Weights of a small image diffusion model: widths [48, 96, 144].
Rows from block 2, named by matrix and row number. Each number is 500 + 40 x the weight over its row's rms, rounded and kept within 0 to 999. All counts start at 0. Numbers have three digits each. After the name is the row's rms in percent of the matrix's.
# emb: conditioning projection (model.enc.1.0.emb.weight, 192x256), inputs 104-155
emb.0 100:445486483511503461518552504447538525514522475568529457531507495493531490398507514518480438459485479544528462512472546284529473572601528481465495473507503496
emb.1 094:455454521479494531482562451537567478486510467448581427494483546524538453447501508544449512489461456579497474578546550493459487528508558520477533505440495513
emb.2 096:492481437472403550527535463485574513537463548479485513476485515546488445528496486426526510444514510463489519537530484446475557453429475438500496478494480435
emb.3 122:553525534530503497511519533483524562482510520463464454448511444505592537468502523509530492513498497493480502490483439403454471548500492485512475523534623487
emb.4 098:530503495416489481375466461504578530463553512492516494541534482445465512478490506543487471490433484505473497409505445525481499488468511442472461435531478498
emb.5 113:496448511523481478498473522458468531482480465435502518505523494447529514546583521477425469458511489482533507488531507820452489478444461526489478458445499488
emb.6 131:495549415534478514495530522475455445549519594529544585477507533510473516538490488491498464540493488489515451571546453257519469474453502524476508495468498444
emb.7 067:523523467496503477546523525529482500509507506500510416428512515421510549507538512478519488441523473470506478447544497425496544491427458448447504478478412496
emb.8 096:470468452511498501510458446493500431584482498466531450490492493447451522501478555489567512495551515462521511457528499517492479449620491430475516455532562491
emb.9 135:574509502460484503510469488470491484525440496548479472486498481401489493496506555489525519532547478463548517441465551453498475498606534478524490435563489526
emb.10 089:488513553579543454514534465483512466435518483440566477519490541542529442473496516489409471461499533477533411529460500506486472472514500520477557513459545459
emb.11 111:498402452579514527521494463503530535519502526467577494499511475516455553482498500531509485590469482546509510491496430440502552506592462504451447455485571412
emb.12 115:493458454449530559534504445510570472566476383488472468491490511474510470442485539507485473513554498488531493582464469538547488500570451444474505523476517443
emb.13 104:524541538532522483458556459497599405556524524435556471476536483541494441558491572477498519492499460475471484545476472460484444486509532520482562527506498522
emb.14 139:535491497479508468518523496514522475512511481533486476418475498463518463518510505497522453522500503474523479473430552447499478545500517471527498472536483493
emb.15 097:535555463460477506462429482498529518487493539433499515514517551509534471492466520499457547493529491469476403458397464510497477602563503459433500491525488451
emb.16 113:543523435571508480561493525440503559472445489559511541475461451473477560502456509528478509546521508530551488482473463549543516580513505537486513454508505510
emb.17 105:408517473508594575493534479528465499498480515466515496545482540550483495523458528540512493449519526523422464478467511347481462547453527449492516490499501498
emb.18 104:468440505536529433529492512451462541457465480464480497522451476453542556426451517541506474507522507494504516527529553662575536510520506548479481523474555460
emb.19 093:523488464520486548506462552414437529521483503542567562459467446478450481479452457506402506499548511501524436600504493469539507575413491486510512480453535459
emb.20 107:527460486453519482510559518502491547528454497458543512437531485523442537472472456543556503442480539477502494505516517402493503460515486493499477466487505533
emb.21 106:452584460474448450454454527505538472515524513460470523482542501457497443534550482482537506524547527481565449487455480486473524459516471439465512522531518472
emb.22 123:562472562466471502534528471525507463502501475474520472475469509466538557469505457512494557499466496458526534471516535262529496556537503580535530528550530499
emb.23 098:492507537473504538509536495475525467460520514475490527499469496479526520490565480488478549439546472542446486475551470370472539446518501486501454504560587480
emb.24 093:575481489500513526518440506477475487496480474411510482464533465444492523519521472514470488472526516468484459469492421501512461477596497486510493481480572497
emb.25 105:504491461516529515541504479441517528523459468477508551431496462507495433529515422452527486517483532463479460568483491422464514565540468529472475500503432473
emb.26 117:589538476538570541496511485443521504534461511557443497442506549442553499557451439527456457471499507495517446494503459453476443401498521506544544481522533480
emb.27 091:532523473469534551499484467465518469561468511561473456509508460465503434567457475536507470529569402505481483468473510618454492530581463486492546439496500480
emb.28 109:588458489444441572565484472500546459530495517417510513476490474477519457413525438530482470524535496468600484464493514327581517569469510566520499476519480506
emb.29 142:446489460513518463492504488446488484506492546466508471473482512504480519519464512552473485417484461507506404506471527213466498469563495496476485460511542478
emb.30 106:519507475532445508478558454463517477477516470497469451483496533524473506519521524474524483526466451442483477557540519411510462488452537505538457508482642515
emb.31 131:475513533508498504495511498526519487514498550442514574501536468548482458488527494532493477484510464492478513549518469626541498451520498526502459511439530502
emb.32 085:509515507488482502520521447490457516536529522424446471534513462463486474527566519498523458497534458495433524515500495466489544559511484458501448463482474461
emb.33 108:483514477515454484468514459486509482464490503429555476507515526484501527556492461444492423431530460520512568532499467463514482464466515442499467463494578488
emb.34 112:470469458511509505535487446420487508469496498529516422500435448484521483501512463528481508523511506516486448501503530208515536557564547517472435472515457476
emb.35 093:516485422564485458512495421497486511558520491413548482462517472457488477441472492475518485541553526476486567493479530519534492539504523497528512486540588432
emb.36 109:471495531493515465510492497412421532441504608498546473463523480543487498500599564504504515529514497549526450556480459327466491540405461499491459495512530423
emb.37 114:462552448479489491526532516480508466546548486479555476508487493536508447497535491432517503488508498533503492500561505465457459500520500579519484447498602487
emb.38 099:591505500570509497494503515454494469505522494457548509527495426543492516547476541459543419460435500580422486484475466396555516492462497482487524515482503485
emb.39 089:507474509559528540510450497473454460471466547455553480472502611515442511513507550420503506448439446433489432575582492398490503496649528518542523509543494533
emb.40 084:556451496477525500508540487467516468538500492594492559486480498462499596494546566532482509523419486514506507538475516636447535477476478470519485443389524506
emb.41 092:527537606453507490528464504473498584504471482467468561500408532511464470446462493541525511485523467511442499446504482482506430520516499505557577516498511528
emb.42 091:497509514553478511472518504486524508545501568493473494465523453497508510536465502515457436425541463504585526496446521438460435506531521424503463485539443443
emb.43 119:481461506488442526527528478462523464472502516548502475433458493509481490525478547579535469505466521533520484518531512546522507544492521524510507467488553496
emb.44 100:459508469501495490471491456498578501552458546530424483455517466507493400485430548472517514511555446531537461470462515553445491526476445505449536494517567399
emb.45 111:509507532509497533483485545521452485474522491439515555483466460515478490483485542473508461471534502521557502553564530473482543548605486514474500489435498533
emb.46 108:548498466514465536502487559493509437562478453464489530545498478492548467519500439468449487502483510457476456523637478467579536522515468516490491442495629511
emb.47 112:500549519511533501516466449476531484534515419530499427476453514486514518499446523472451486460524478485456493539428502430622503571520481461456446487509479470
emb.48 120:431520504536549486613544489510500502515520598569399453524481564553553466530539523551524447560474497475496516544566480504500511510539507451531553499537516508
emb.49 092:537465569479551434516478585510514467431518526482556493439445531465453503513430456532509468479504454506559505450505529407485473469560556503508460528473561570
emb.50 111:521532511461508543456500499482459478489486452526506530507410514499583478443513534526471456580519465514487484497521501518506485537523557465470469479530603517
emb.51 103:478503521539452505479504557473554456491519611437447493427471476540492469510603492551494479569532497497458472515505473512483495500531539563514553539471488508
emb.52 126:551473475510516468540545515477542468498487473533486441491491544508539515455459548507507455512542468525561463485529518520505500506551553521485474496543607542
emb.53 115:456494512486462466578530472482504460490500489441438493464485500459535503465462504527500472539516460463484536451479503389496499567555553576511449498507562469
emb.54 113:495519515497512453526557477407502490554483489533487422525511477447463461432476504471482498417558450448481484505495512347501460461602496495529474482503593506
emb.55 139:445504488521504495532521518480511538533472490544441442506454469509490505459546464460502447511531494487537439528476510666476459539530508474525577504567444502
emb.56 115:504525505438459446454491475483490564555511509473412479457501503463547500490475500512524477460491446484494525497521505550499507535586468523534533461485582505
emb.57 110:419486497491497447523507483489424458464454502495508443456503535484549472461438540587540495434454458515519513527488521482519503490455426466561544503517583494
emb.58 104:621480487525517528493466490488473540497448500498465487483552518457486500520457530465479479482464529539505525514431482472417476515523483525507446539494535437
emb.59 102:494475482471492540513499496478551461515487470425513484425458508596504525488525519471451532398541527548490498513509489530523528489541484461487602520503530509
emb.60 105:544517465503484485525528469494468556499426526493521511509471472486534556505481437441474472461526477503559462530536496400462514498530515504474518516490543473
emb.61 106:576559526497486556483534497484554483474548445461468475510485558443461489537448575557533508519481467517485416438471539420581531498416512456495546544501521458
emb.62 108:482483496546502524528527498467584463489473451496571451444419523505458522491528523514496493451521442484435472453433526432459478526435471509491500460488556501
emb.63 095:497520534540474478492450407441533479511445481493494482437528457441516513533508501495443494458478465486484444451495454484441407462624481505504476488492495491
emb.64 099:425508456505521513451508498427502489500510504441516474555533548491468485523501458520461483406517492515471508526517504494534503482623535503490457534498519487
emb.65 116:496548493507536518472526484501478502486478521571509481474494477496491502540509479540477506555522523448516490494488518505496445528444431444509460530500643517
emb.66 051:466530512469510451515471450501519504492568508523480491528455535536520466511515498466472484484504478539496513533501482496527491497502560482562469506539393560
emb.67 115:531464481527516436555480531492584519475524563529475475523508505525435479506604500494487495392543477503498499505522535357532517467532496571492533535431568501
emb.68 104:487495464534504508398491533479516513495524555469485513525485473501516515512591490461522485489528503493450491505474529414523542481523574479458453461513478527
emb.69 094:562436507537490467516553482459530596530462559511491504503449475500491503482569526461521521471437472435566440492542489523486479527509475532526521492460518493
emb.70 110:495439515478511462481500495529537513481488567477495470481454477505443461448420557547481534517520435495459568505486491396542434463492442514543541534496575526
emb.71 099:499527505495481500424479462496583528506509498453416483506532512532527451510513467491489502518524499540562511471403446544417458492538511547500495517522572464
emb.72 121:489504476535532498492471455505517508527478527581468508499503509493468487483508513502486491519522482462409440532472473281468522525580514436492628476526495470
emb.73 117:540487505505552540462509482454481527451459454593470528448501507467487476581451493527537492512523522485524535501499518345494510547480527552499503493485499539
emb.74 089:583478543526563459450457509485455479535449490559632491554534528562473463515547462520506464472525489499509530616575488458495483443413506428448520535491541504
emb.75 114:517461432601531492515491535463485492474534575456444502514500628477476539530557514475436471577509452501525476490527463277507516487502454534514523520514507495
emb.76 156:519496520485487478503509494513517479496500457525483438477487511502487502508493499512533485541480489465488478501492478133497471535498532506477552525569479537
emb.77 113:549530451538455522441468510451464519484522518481477476563554443500474535475503463531479511440545466458502485537521521534537471487565533449528468492519504547
emb.78 118:489523476539520501535535453516560503511473513518512538507531467539500500563534473487544442462542532462535488477515530608504451457503520405539529469516576480
emb.79 098:577515482528475520493562485500477471507481497452551530450528437514480528475526500534507461463466494479511502536590512689498486422565473467513489447489529475
emb.80 093:478521480451466455485456580432490487505466491466489537488479509447529543523520482491499477415534509490527501534560491668548485534562476475480495466474504460
emb.81 125:490483470515453482536533476508492464479528483539476432489479462494493508472485536498477508477525515483488467439505485502510473567595526441498493451510578468
emb.82 100:524516473477420534449497463429489508475540450462480516457524514500549530517460463476439481554518513526461529517566504500491550458548442517489428530439486463
emb.83 120:444466511451571492473494488438460430502534437488539440466474538483539445486525514524495518512464540455526460535467552296493473515532549490515493486515599544
emb.84 101:426516473472484480498510505516521497479514507413511467518526485527530554602473470464496412500528498475551489484535496581438511496531509538457496453500516475
emb.85 113:500508464517504520431512495473405480507491504469492514477516469526525456507506496509453433487474488536497459517506503511472446472427517491485496505515536515
emb.86 107:507484480512525487551495484431470489529499522389508446441481480504538461515442456458468525407512539454576485561501529613493436534581443530522475462428590483
emb.87 102:508526478492485508487490531495463481522480543520607548485531510470413523497557458477481487423493499469527415544512459469523560488555505527455486469535544491
emb.88 107:528491554419495479549484510533514526441486441456481482545508529576562522511519446515470496490518518493515520474492430548520515500580515507532541490479546531
emb.89 109:489523465474494467547495511476477505528429449494544434395538467522470506513467500442491512517558508493560447440506474372578516533545519502493486524510508447
emb.90 108:547455408513493498484539488506487465482482497479522503422461513507501546495472501504542510452502454510510505537496473441487486590512519521479438474550567471
emb.91 125:518529467523446465460526507425484521483536517541511514518515509544491541504521467558514468513496515545544469518547557204485565428535482444551510487461533479
emb.92 076:487539468509548466441488570479497509617458460541536510531533547546541527426528566612486458448446474496446530509588501565531501469464462463540447534426472499
emb.93 117:531506478496519523510509488480568516478497529526504472481484523484496462499504422451496436472529533522463428442554499286484535470463465487497519447451561468
emb.94 089:490503526489496506541486471477494525518488472485423495524509477521509486485483506498449400565562473484501484464488524713509469538433481473473563478425547443
emb.95 095:527427413452461517533524507445560548479483509455515428467473467480493560531489430525448477538481508471582486544530539591483528562500462562493505518492436510
emb.96 077:534492503497464459494534538463481564476553528520559504482512484543518492388473549536540474502500504552521471501510541414508537532528548489489516489511550519
emb.97 075:439470491484495504495523549497484484503515422463503527506455460490543462530433473553516512579450499545569608550509513566491502517606503518503499527475398529
emb.98 075:451546439481482522517536458505470535567460540558560536479543536510509496492579456500503482493451556496485502485568456443544549498450536408520553459481521447
emb.99 071:473457549526534519507492495474479508463533474511475498510463495498600495528545504477531501536492535453488509512554510346512516530476462514495541523517505464
emb.100 079:474452497493471454500503487454552503452559512467459529456545485496505519456440554512509479497470478609482469496472541565486470474506500476469481505575551565
emb.101 101:556534538509548500413524540586479496482535556529557553458477504560511491546498489478507504494471454532446506539502474619561498519407451500483479449466417554
emb.102 084:603514493540406466513508496537472493454532415496561466571478470495450484550431505511496550535555496439456602505460495480527489516575507538466501495531474511
emb.103 068:465525508521518469535528518508420465505497517505575476427470505463505519555486544483526556471514480476501521417543532486502514530456468477421524478505466505
emb.104 085:453467413502475452497480435472466493514476510507541533499464444466520524526526561475528498418469507516449503515490468583476495459566527528530519478479526451
emb.105 119:497496508486497481494534503509493486510517470519505469526516538538452518446534481478511477471518510495479429514482484444509529466548512481513540457516559495
emb.106 104:490477479460435500502474476535510550523461568560463537520503532547470534509493484477581531523529497480476505510535423664497469521547506516483495516525461524
emb.107 091:521484482474561534426471536540559565511493528536578584512546447525458550513477539479513481596413492496475554492503424467484515512557471525484537506486454527
emb.108 098:513487543500559515460446491454482583516532492514456486490506486482550523496427460501487493476500559471515559403470566425560480549512499520507576537515458493
emb.109 067:572532510491521526476529505490490429467511498473494452503516536569517475475487540528469550422502458448489477566479534553534455519399443600516491542514513475
emb.110 112:447475499518541544504486456493496488448501535489479520503512522533515512607516532578483460487552492523471580519558481530461470436434483505507444459490461554
emb.111 080:491536458475508555473458507485483496545469463532513494531540401488476424450437475548473485433480529472450412487438491382492531526598535462445527529504489471
emb.112 095:515515467517509463536508566482511514525500435509523531477491465531512530495493479533500532502492473485483495524547481579555515503455483554518506457531538519
emb.113 090:481553479529541469553522565526471483483464570545553555485435518566423517592507509464539526468454474478466454596480498355531520524504462454479499480496559454
emb.114 093:578495492491531470421543440494491508452494489530517512533519509484492495508564467489525477540500468437543498487474468652465476511456535479467517485503521515
emb.115 080:490495477602488496516532492515474526476454473539520515436545448481429446457431491517548485500519475530455438532526475533542521529493435559554484513512505508
emb.116 094:501505519472535502497485507509471457517480497540471507481497489472497508575525497522589503522520517463482535561512451425521546489458495568516511504458484496
emb.117 088:556512525462482592474512558517487450565504455473430525556518528456524458534512477495495515557536592523528463478470514530438454449521500487509486559517418478
emb.118 086:508525542532469527480492555499424494508521477437562566492511493535529492518528460533457539504525484496545532459553532276537499502451503546561482544470397493
emb.119 077:455498571468488505516568556463494455446520547538469516507409507486500513531532520492482508514453458481507499509481467370533548547499553509526501478567483525
emb.120 090:484517492501478509460511496503508464533491501504540517497469562537472479492467551437537531572473472494535493508558517611457524453407463514475549506477493523
emb.121 096:470516560519526517522511521513483474535540474494433445461461498502478498524494491488523518517530520461470475470463450354517485547503584462504519494546524537
emb.122 091:524538549519501512430454554541406466510445484590445544510535512510492458524443546544526466553429485485491534448564466521494487484502490503507402466580408554
emb.123 099:536517468504508459489497564471550542496515501463526578527557526542451503459507489514509504461502515482472473509472489507476540529416482395520530529558520457
emb.124 080:502517516473472471437505551502543504510512467539455513528546461550519517513499491559513489583527495470592552552497527409485531523478509517450435455520383528
emb.125 136:515526539520484518520516514499484505459499505517493476498486475497490452534492532476597522522510500485539493521521482292483496521608492548485543552509566526
emb.126 089:547472514480544440497527472414455447501508432487473502514530503480479475498516513521521544489563545469450498574511452543570462495453540469520441551491525449
emb.127 101:502478514542520519462500509501508509468519549562536507484492589517502463493483527541480507524507555467512565568530514519527517498655526472516540477521509550
emb.128 098:528520494521470509462474464498488532501508464438503482498569524427529481503475498521492467514545526409511557470523504590528485578441507498556429485514504488
emb.129 106:487484532495498481463528559448462500487534507572458498495502572486484494448468525485491501488489515515513540500500541673504482474400457516495510523555580515
emb.130 092:502514477469505542492503559520459467523583488535471534490439516508525494510475498526401562562517512519471479500556516218513554484554472475520482481509561516
emb.131 073:522451456508466473479436492501475483452540472455507567506483426543494479497496556494552547503559502460435528524560491492545489474382493487491496508541482478
emb.132 082:466441575573490522539552518551437541481520483485501505497483497504493542514492559562503528568444460565448494542462587464533501527419575517562486473546508500
emb.133 088:488534505452508510518514502472420482555468453499439472542554590510512518492460460490541444493534477472541510500517469433576548509503479488522559507525495567
emb.134 090:489485501578529536487524487543493525516560568564558447503482496519558526522475535480492485503401482479486496473543472474507501504548494470492494564551475451
emb.135 069:560494428504496500516485508522559495477481469433548517487536541506509491458509567469489481457440520386519502628446474495452509503631510482488541506513432503
emb.136 114:526524477514488442484485484526543557459461438486512449518527495530484531487525452421539524536497516445470543558496484586501470536448520474469475531475382492
emb.137 067:601534566472518491498508511457531577500515490492538542511504520503533546417423492536536505536536502513491502441507507509527476528519521483515538524531510539
emb.138 086:567510522526497530550487491439501496618515476487458457554530483529574475525481545504520475462524525561493538479541496479499495526474469467528468544536540443
emb.139 088:471507479516484534541583462461443476410522530547470462473503487510498402503444517560464440530445515549510504374563456585514479514575523531500559481485624506
emb.140 086:461500514482507485475436568496485471565486444584472483460568528494543526525501542565548499433452479464514492538502508445518533499465490405513509504502510496
emb.141 113:540498460492504496543500522459503448473470484531515529491497535492491460530520566465491468572399524511443497475468517382504484469495507530513438496499475559
emb.142 091:514495538501442542493447507465500505532456412551457515545557439489504435559496507551531507466474496477524525529502469589505481491491439462585420499516467522
emb.143 083:549551542572463526476476456533467517497528423611489507499485434524490536509482518436495503505450526514426533519506517563506508533423505555463476465506536507
emb.144 094:494487475570492530458504556530514464480483524555451496498518564579502509553546529534537510517488518468514490551563466561472490415570463458492515472553536507
emb.145 071:507532504507506485497489537493469424491523507458553524425463465513470469492482522513510532474436469466516511522501505458486485442484418572490459511396544516
emb.146 097:537527500506474543430558478540465494493492526473449590473494471498537509533444494539421379523495509525472481571492464480538528589458486493446489553500437500
emb.147 105:550535540440474486503481487552488538526545548517470525547548495496435471504460488531502545571515492453437532478496475581544495515455490583441520510516431530
emb.148 100:524520505449556478471416477466521503605509508452508448540532513507467528492468487507402486489487524520520519477476489519593497531432531515450524529547429531
emb.149 104:522488518501463442482463524512480523554565487524510410564523478529435578504439575444508554468521522486459485503495522512528438487433496528475466536539465481
emb.150 104:555509552540475463485495490482504483587483459548467483526455519517513467523476506571559540458470522514499513462485519497521502509404511542504422504451476540
emb.151 107:516528515494470521496485510496507499543540509545469519529508528532522462522480486500497555498574505525464500468472497384520500446448495516447503483484464549
emb.152 100:443502521456469510597508473459532521465521494532447456533554505457558521525505501447505518521466542568535494527567488385470494510432484472552515535500469500
emb.153 076:454528459443547509504527518474471526511490533592545509486494619478417486501496554489526489447458430504523460504534480463509508511453500450520532449527559477
emb.154 082:571513520525552499507445498473449521519527567470500448537561536535468498494457494467497456492461570520546495508483470524483486512446509476493499548464446438
emb.155 091:567534491571479516441530459438488541507533525493509480490471561539494524481539524482491520478511517555445468535557471605452575480535519459475509493422412481
emb.156 084:497510423509489519509500492421465462522476506549426541465497473492525501549510536473511422454485509556505529600499457337468505526497539528524499474446550458
emb.157 083:550544499503493512469466518479533451425529495457549497527481521510566502519490542588490488566488535518516516394514517383477505463462539541492530497491494491
emb.158 112:507493485468501468496472501493438464544474532525479453489495493488477507529472534502540519504551534489459486537501497440544470477548517455457497529528522493
emb.159 091:467430478540530477535527503589438493447476511468506464550482522482545546564540484507502502549527421461480551502487418440495496523457479554470495507552457525
emb.160 094:526486513459559444532474551452496483474498470449504517458477531559517442502507507505487517481481550512491464518519538541517515560549485451548460485480518549
emb.161 080:522592511455484534458549465515497509491510619518500492512519469448556534527486536529495456527483481486585448461519489504494513488479493564479560507500406538
emb.162 063:502484506502497382513452462533511500460544497491529482541489547531490485525496504533504543501478501497516516525426519495539475486507559474552524506560442554
emb.163 093:477512491514481492514519516512540541506518528551560508509503594539453499464483593543523529451508504484507525545495538397489538530604487492526505490516431534
emb.164 091:557478498459452535517562458530564529475537502549422493522546461524449503473458508437582500517489455513530548473486459421459513527466508494496597483523472483
emb.165 080:535457516604508501497545511477477471493455509450506539539496432449516471469560538507498444433589507498500520506563496455493477485500456513489532488498588484
emb.166 098:499464537533450491456446536497534547526550481540481492515533468540442484474487512486485515487513504522522507514532502376518468478547463493526483512446360490
emb.167 086:494531459461514567435470453464544508521483501458448542479520520553532539517441495497428493508483502520525500518527451617506506426558443523463552549526569489
emb.168 082:524533535569490479480475499492511514494502485531508576529510572519456552553451530526462521520489481490501545538453541372434557507518531492503536548484498522
emb.169 094:460542468567465510591510523478510471494481485535469548500493542476551557553510464505474522443474485515613485524575543444481510498546515446514493506466467528
emb.170 075:507453488548577469508489498437559488550491502511532501511492535555518526482512483481540466487508462495532538514513475526448403527482420436536471441436578509
emb.171 094:488534564452538533545523483509500501451515429507570530497503524481482502443475536528486548576530473497519557429467514415509511493431484569505498483557489549
emb.172 118:485510502515476495518490487520468469501514488462503475502504506508517520470513573533518576542453535494535540499506497187509477498478482537542546553518496503
emb.173 086:536537449516488473520508472515532448476551587542545562509525527477444478561502520436537502459493449480487539519518493536517485477550553566487517538549487564
emb.174 090:528535493469455494492508474570470488536439530461513515535533535476526544542554442566492476450530523475545521517463525678566518459508469471464461459517518488
emb.175 095:489541516487487503491502509528528479470455552465503515484440569451491493580477529488543459422557520458459521412479512508467503500482488447492422523432498463
emb.176 089:480496488481461446435468562510480442456515399439542555477476497499519538533544481457477447562499537512568537427460486687475454523537468482453462460434538505
emb.177 100:519474563502469494493489517484488515503508510486545424494493571449478516534492438477514505412465500466498555579545557422475454515540449527501467492475397531
emb.178 079:456488457509446450470557534493488469413544473484494488502486558425547520504419491463532517527495517493562501477484548526563552583548516518416498432489553500
emb.179 110:503497522520484465523535499504496487537470482487578499528474472500500493530480554478579540507514475469538519483562545384518508509504443499464530502508475466
emb.180 092:407542465503436493453530508505525467527462549492530535456460540544443489519454565463481501527536536490466481548532509533449521468441456488494441512481471495
emb.181 089:559499574493538499487474484459445489535480486450476433491542496519513458500462507535447538434502487519570472438475525562498471499472462485522474510551446539
emb.182 103:491500483516453523445507504558442476541488519472508524520508498544481511534538481566446472509474531506550536468576473482523551443447532471521496486431499490
emb.183 097:518451518582522536507462466495471530437507499538474493509498529511528431427537522541536503527504501532515529511523470339477494527473579478502441490579617480
emb.184 097:525493544502487494445540506523540536441522492413492541439500491513502480496454433526443427506472440603456501514501542579472499471500463511412499450455451483
emb.185 097:474504604504479535510457465494431556490526437545538411495515521496562519486484470541494505538524529435575540526471536445565462518527536518435533553541563507
emb.186 080:473527465479507554489508559517540462473512418466515458525477459479396542522422473505506483499612515438456440465466511472539483575449473480480439482570452535
emb.187 115:444445459490452518523505493495502495497473508539450504478473539514511429506525476493502509470464440512429450474471466324501533529535512515493573440515668479
emb.188 075:515535523502485485455483555498490506570510473519496527507513491543520531451512505567486513502553493472502486558581445678481466456474465483512437496460424547
emb.189 082:537501500553482516486517546488548500478492464574528437512474476475520486467476516602515485504526525471479514500489500342502524464476498452463540500479630503
emb.190 099:529589510485501454438476491477448508571492501453539519501560428498457480542409466520446497530507499507435438411488531630541459486462476495494533485510513460
emb.191 081:546473477552523593482574516480531438546494487501437470496538564457557539524506467527457440472506544454541437492444521595552535483451535521469456478495468466