A small image diffusion model, trained from scratch: 32-pixel images, 44167 training examples.
Rows from block 2 of a small image diffusion model, named by matrix and row number. Rows with one number belong to one channel. Each number is 128 + 24 x the weight over its row's rms, rounded and kept within 0 to 255. All counts start at 0. Numbers have three digits each.
Before each channel's rows are labels from the 100 images, of 14976 (inputs lightly noised), where the channel reaches its highest value: "patch colour" is the nearest of a few named colours to the mean colour under the peak. Only what is clearly more common there than usual is listed. The data: telescope images of galaxies (Galaxy Zoo DECaLS).
# convs0: first 3x3 conv (model.enc.1.0.convs.0.weight, 96x96x3x3, standardized in use, each kernel summed), inputs 0-47
# convs1: second 3x3 conv (model.enc.1.0.convs.1.weight, 96x96x3x3, standardized in use, transposed, each kernel summed), outputs 0-47

patch colour: grey
convs0.7:159139101141117127111114107127106189075087105139147122155131151132105081160105115119131133160183147089098135105155152119110095126144146165089110
convs1.7:093167131121127060115143118126137137118152148135143118125148110117173140181110130162081147119142151105115134158116136128168138127122116106147120

patch colour: grey
convs0.62:084116111133117136132094126142120114130132138117205135170131106119104115136082183123109093144099171135138106128148120115158125122135137160109131
convs1.62:147127114161105088125166151115132131141147129074146112112111151132131159116146179153158103136142135123202098126128085124112112137117114146132141

patch colour: grey; brown
convs0.75:146187124112098139132111128119114141109134165133158125121123156134163110134135104100121111125132138097102132093119145153134114139143146124121084
convs1.75:090165107143114147117108110125144129147095111160131099106150147134121109134116086137105130098116108155159112151110118130089116127125097179135095

patch colour: brown; grey
convs0.46:130110131124117119147093130129170132112095084112116110139123108143107147107190087142103094139080098134123130123108102131152157151152131103142071
convs1.46:147161117151155114136126140134132094113145167138157078147120102095112112116109177132133145121136188086123179163119121124162080137108147153153132

patch colour: brown; grey
convs0.76:138144118160126133130169111046161151143150105118132120148108124105114157110128124117109112114140149143159109132134132134120047144133157163105150
convs1.76:174114111126118088107125124161170154105109117150134154129132144170121122133117155104152147120139107092163153157172137166096176149142150128130133

patch colour: brown
convs0.15:159144106150131134139140116154114109108130127095121170127157141158123149155170143130115149131086163087115135087125116124101122152075132168140140
convs1.15:125115104151111112109129152115124172114144126142135137146162094105148122146153075119169092133156128165102172096096143125136151131085124087127136

patch colour: grey; pink
convs0.25:137124116113122109149114126169109126079139096111134108158118116122112135147128115123083163160118170136132138167142134137182165166160125125126123
convs1.25:110124114137122130105127130126149139164130147127168157136118145149158141133069051121156129094112119119111166083106103144131139157145127106119126

patch colour: grey
convs0.1:149118126109113163126091130109114135092116115138148100132121136154155099132128094152132114127061133113123148114101144123155060152137125110171085
convs1.1:145142134111161146131108162139133126094144155126104157120144123138113127098107135083065151158180139104134119151175137097120060119122146098118159

patch colour: brown; grey
convs0.5:130134119151122135125109148146114161126152151156129109147126136090137099158135138143104124167101128114152094103148122111117096085157143081196117
convs1.5:114145133124107111121128121132159191106120175142110118138160129130088113097119160118118139134139175087117117171147153104088123147119126104137123

patch colour: grey; brown
convs0.14:122112115152135127129140185111127131118159142134064101141145136137113134128127140097118115131126104172128127115117105105125116124129112142149121
convs1.14:160130115139131124138106143122137125137138142143082093187142147154103134108107130110119112114130177099123135055134109117147140138107126109173156

patch colour: pink; white
convs0.13:125171127141126128096118143124129146129106129133168148137113129148133134100135105121118123155131174087082145063159137150147120118103103155096160
convs1.13:090141136156058103099138090115114141115120147133141129138122117118138135133134156148136131121127074130135114188072161102132130160081120105172120

patch colour: grey; brown
convs0.0:120136118183131129117137120039120108127152139125150137117135140098151130045134085128174100093109124085120165122119149156096109120108140140127135
convs1.0:155108145134126090130136109195142170146134124148110159111132129184110129184103173126135163148189164108146141113164132139147139124162156136135143

patch colour: brown
convs0.48:152134093130115147139104088184160123118070099132124149135140186163115111182147149108096138144118130110122107117138147131144072128119144132122105
convs1.48:087177169145122105144149129097136157144154156106145162123128118136129145096106154161139155152158110163128132117110124137119147147149158088119163

patch colour: grey; brown
convs0.38:158094116125143154148138153128170143098114120141123122164079096141133147139160162108091144145122134084141136110182119096166142096147132084124096
convs1.38:130141122167091055123087116118109094136121156153154106169142145114145112099154128146138131142095160098138130126114077122134128148112117165185129

patch colour: brown; grey
convs0.37:107151045142116107122121132105132129109110076080132118164134133127140141130166172101138163153093124143142125122122144147109117099116139128070152
convs1.37:098164148109105139122146112083117106119057138139144135141126142137144149081191107120095114134152135119119110112110116127159148101150081170125114

patch colour: grey
convs0.70:150133159115108131096127116166105121137164144101095114113146136141134100163111146119126165079140076122099136098135120137116112124137114117100123
convs1.70:119132130102126153114119093120150105135112149122115131153125122121124155111138082110122109153122066101057133110120158129141139096110109111143101

patch colour: white; pink
convs0.9:137062131133147157162124159124107111121166106138135124144105040116135143123135117142130112117140127139139146136111117125120124122129137113148142
convs1.9:157106142122173122096138092145135119114134138137120147163119156141134106149133134109113095131117147071149107097150113120118142107165121141139147

patch colour: brown
convs0.86:092136082150099097117095121056099172134133109131139136133088132144111113130105157127144120147132156109147113150178174126090070095161149131131171
convs1.86:108117097120114112133098167087149177154139103173148102132103089115149133152153113136164123142122112105143144082093117128106152142134083138137100

patch colour: grey
convs0.95:094132108155133116131129129069135127151151172121123102111136118111133108118109135099215143119114073105114170154135171153069083119140126161082160
convs1.95:126135119085079131124123091151102124149096090099129145102084144142158159114181148091118077156143132127146076125143108151172150097118106113143099

patch colour: grey
convs0.6:103124102125123119096160145112129153101112165131131123109113146119160124100133111127149190145099150094119114115116137158116124133143123145163100
convs1.6:120105132111124133190153105118140124169137116154154134128124094107108096139136075104161114100159107138098139109087114106106144158137162110166126

patch colour: grey; pink
convs0.45:185115170124164177139120131209160074130111147152127130133122116100118118170120127100068127135140112108120112120105107127157126124125124128163089
convs1.45:085143088128097091126138158110127155135121101080103142126114142166158117135122148133155131087140178130128130149118150109128093112118107131115126

patch colour: brown; grey
convs0.47:108178135139159165144169149107088112090121156126123130130097155110148131058137128141137165144138130092155093128117122107132130105108142141153095
convs1.47:127104218103133136162136100114119129116112135131126144098129097130124139145122135111121153149109090172123206142122153131124134145096177116155133

patch colour: brown; grey
convs0.57:135132142137147116123171135115158144153117092132166120139076116137129099065114158091120146133175115129141108131106141166108117134151132180104144
convs1.57:133122112094135141173147159167093125113162118116094133125149101133142162117111117132150109134076117139165099136113103087121165101129161096146160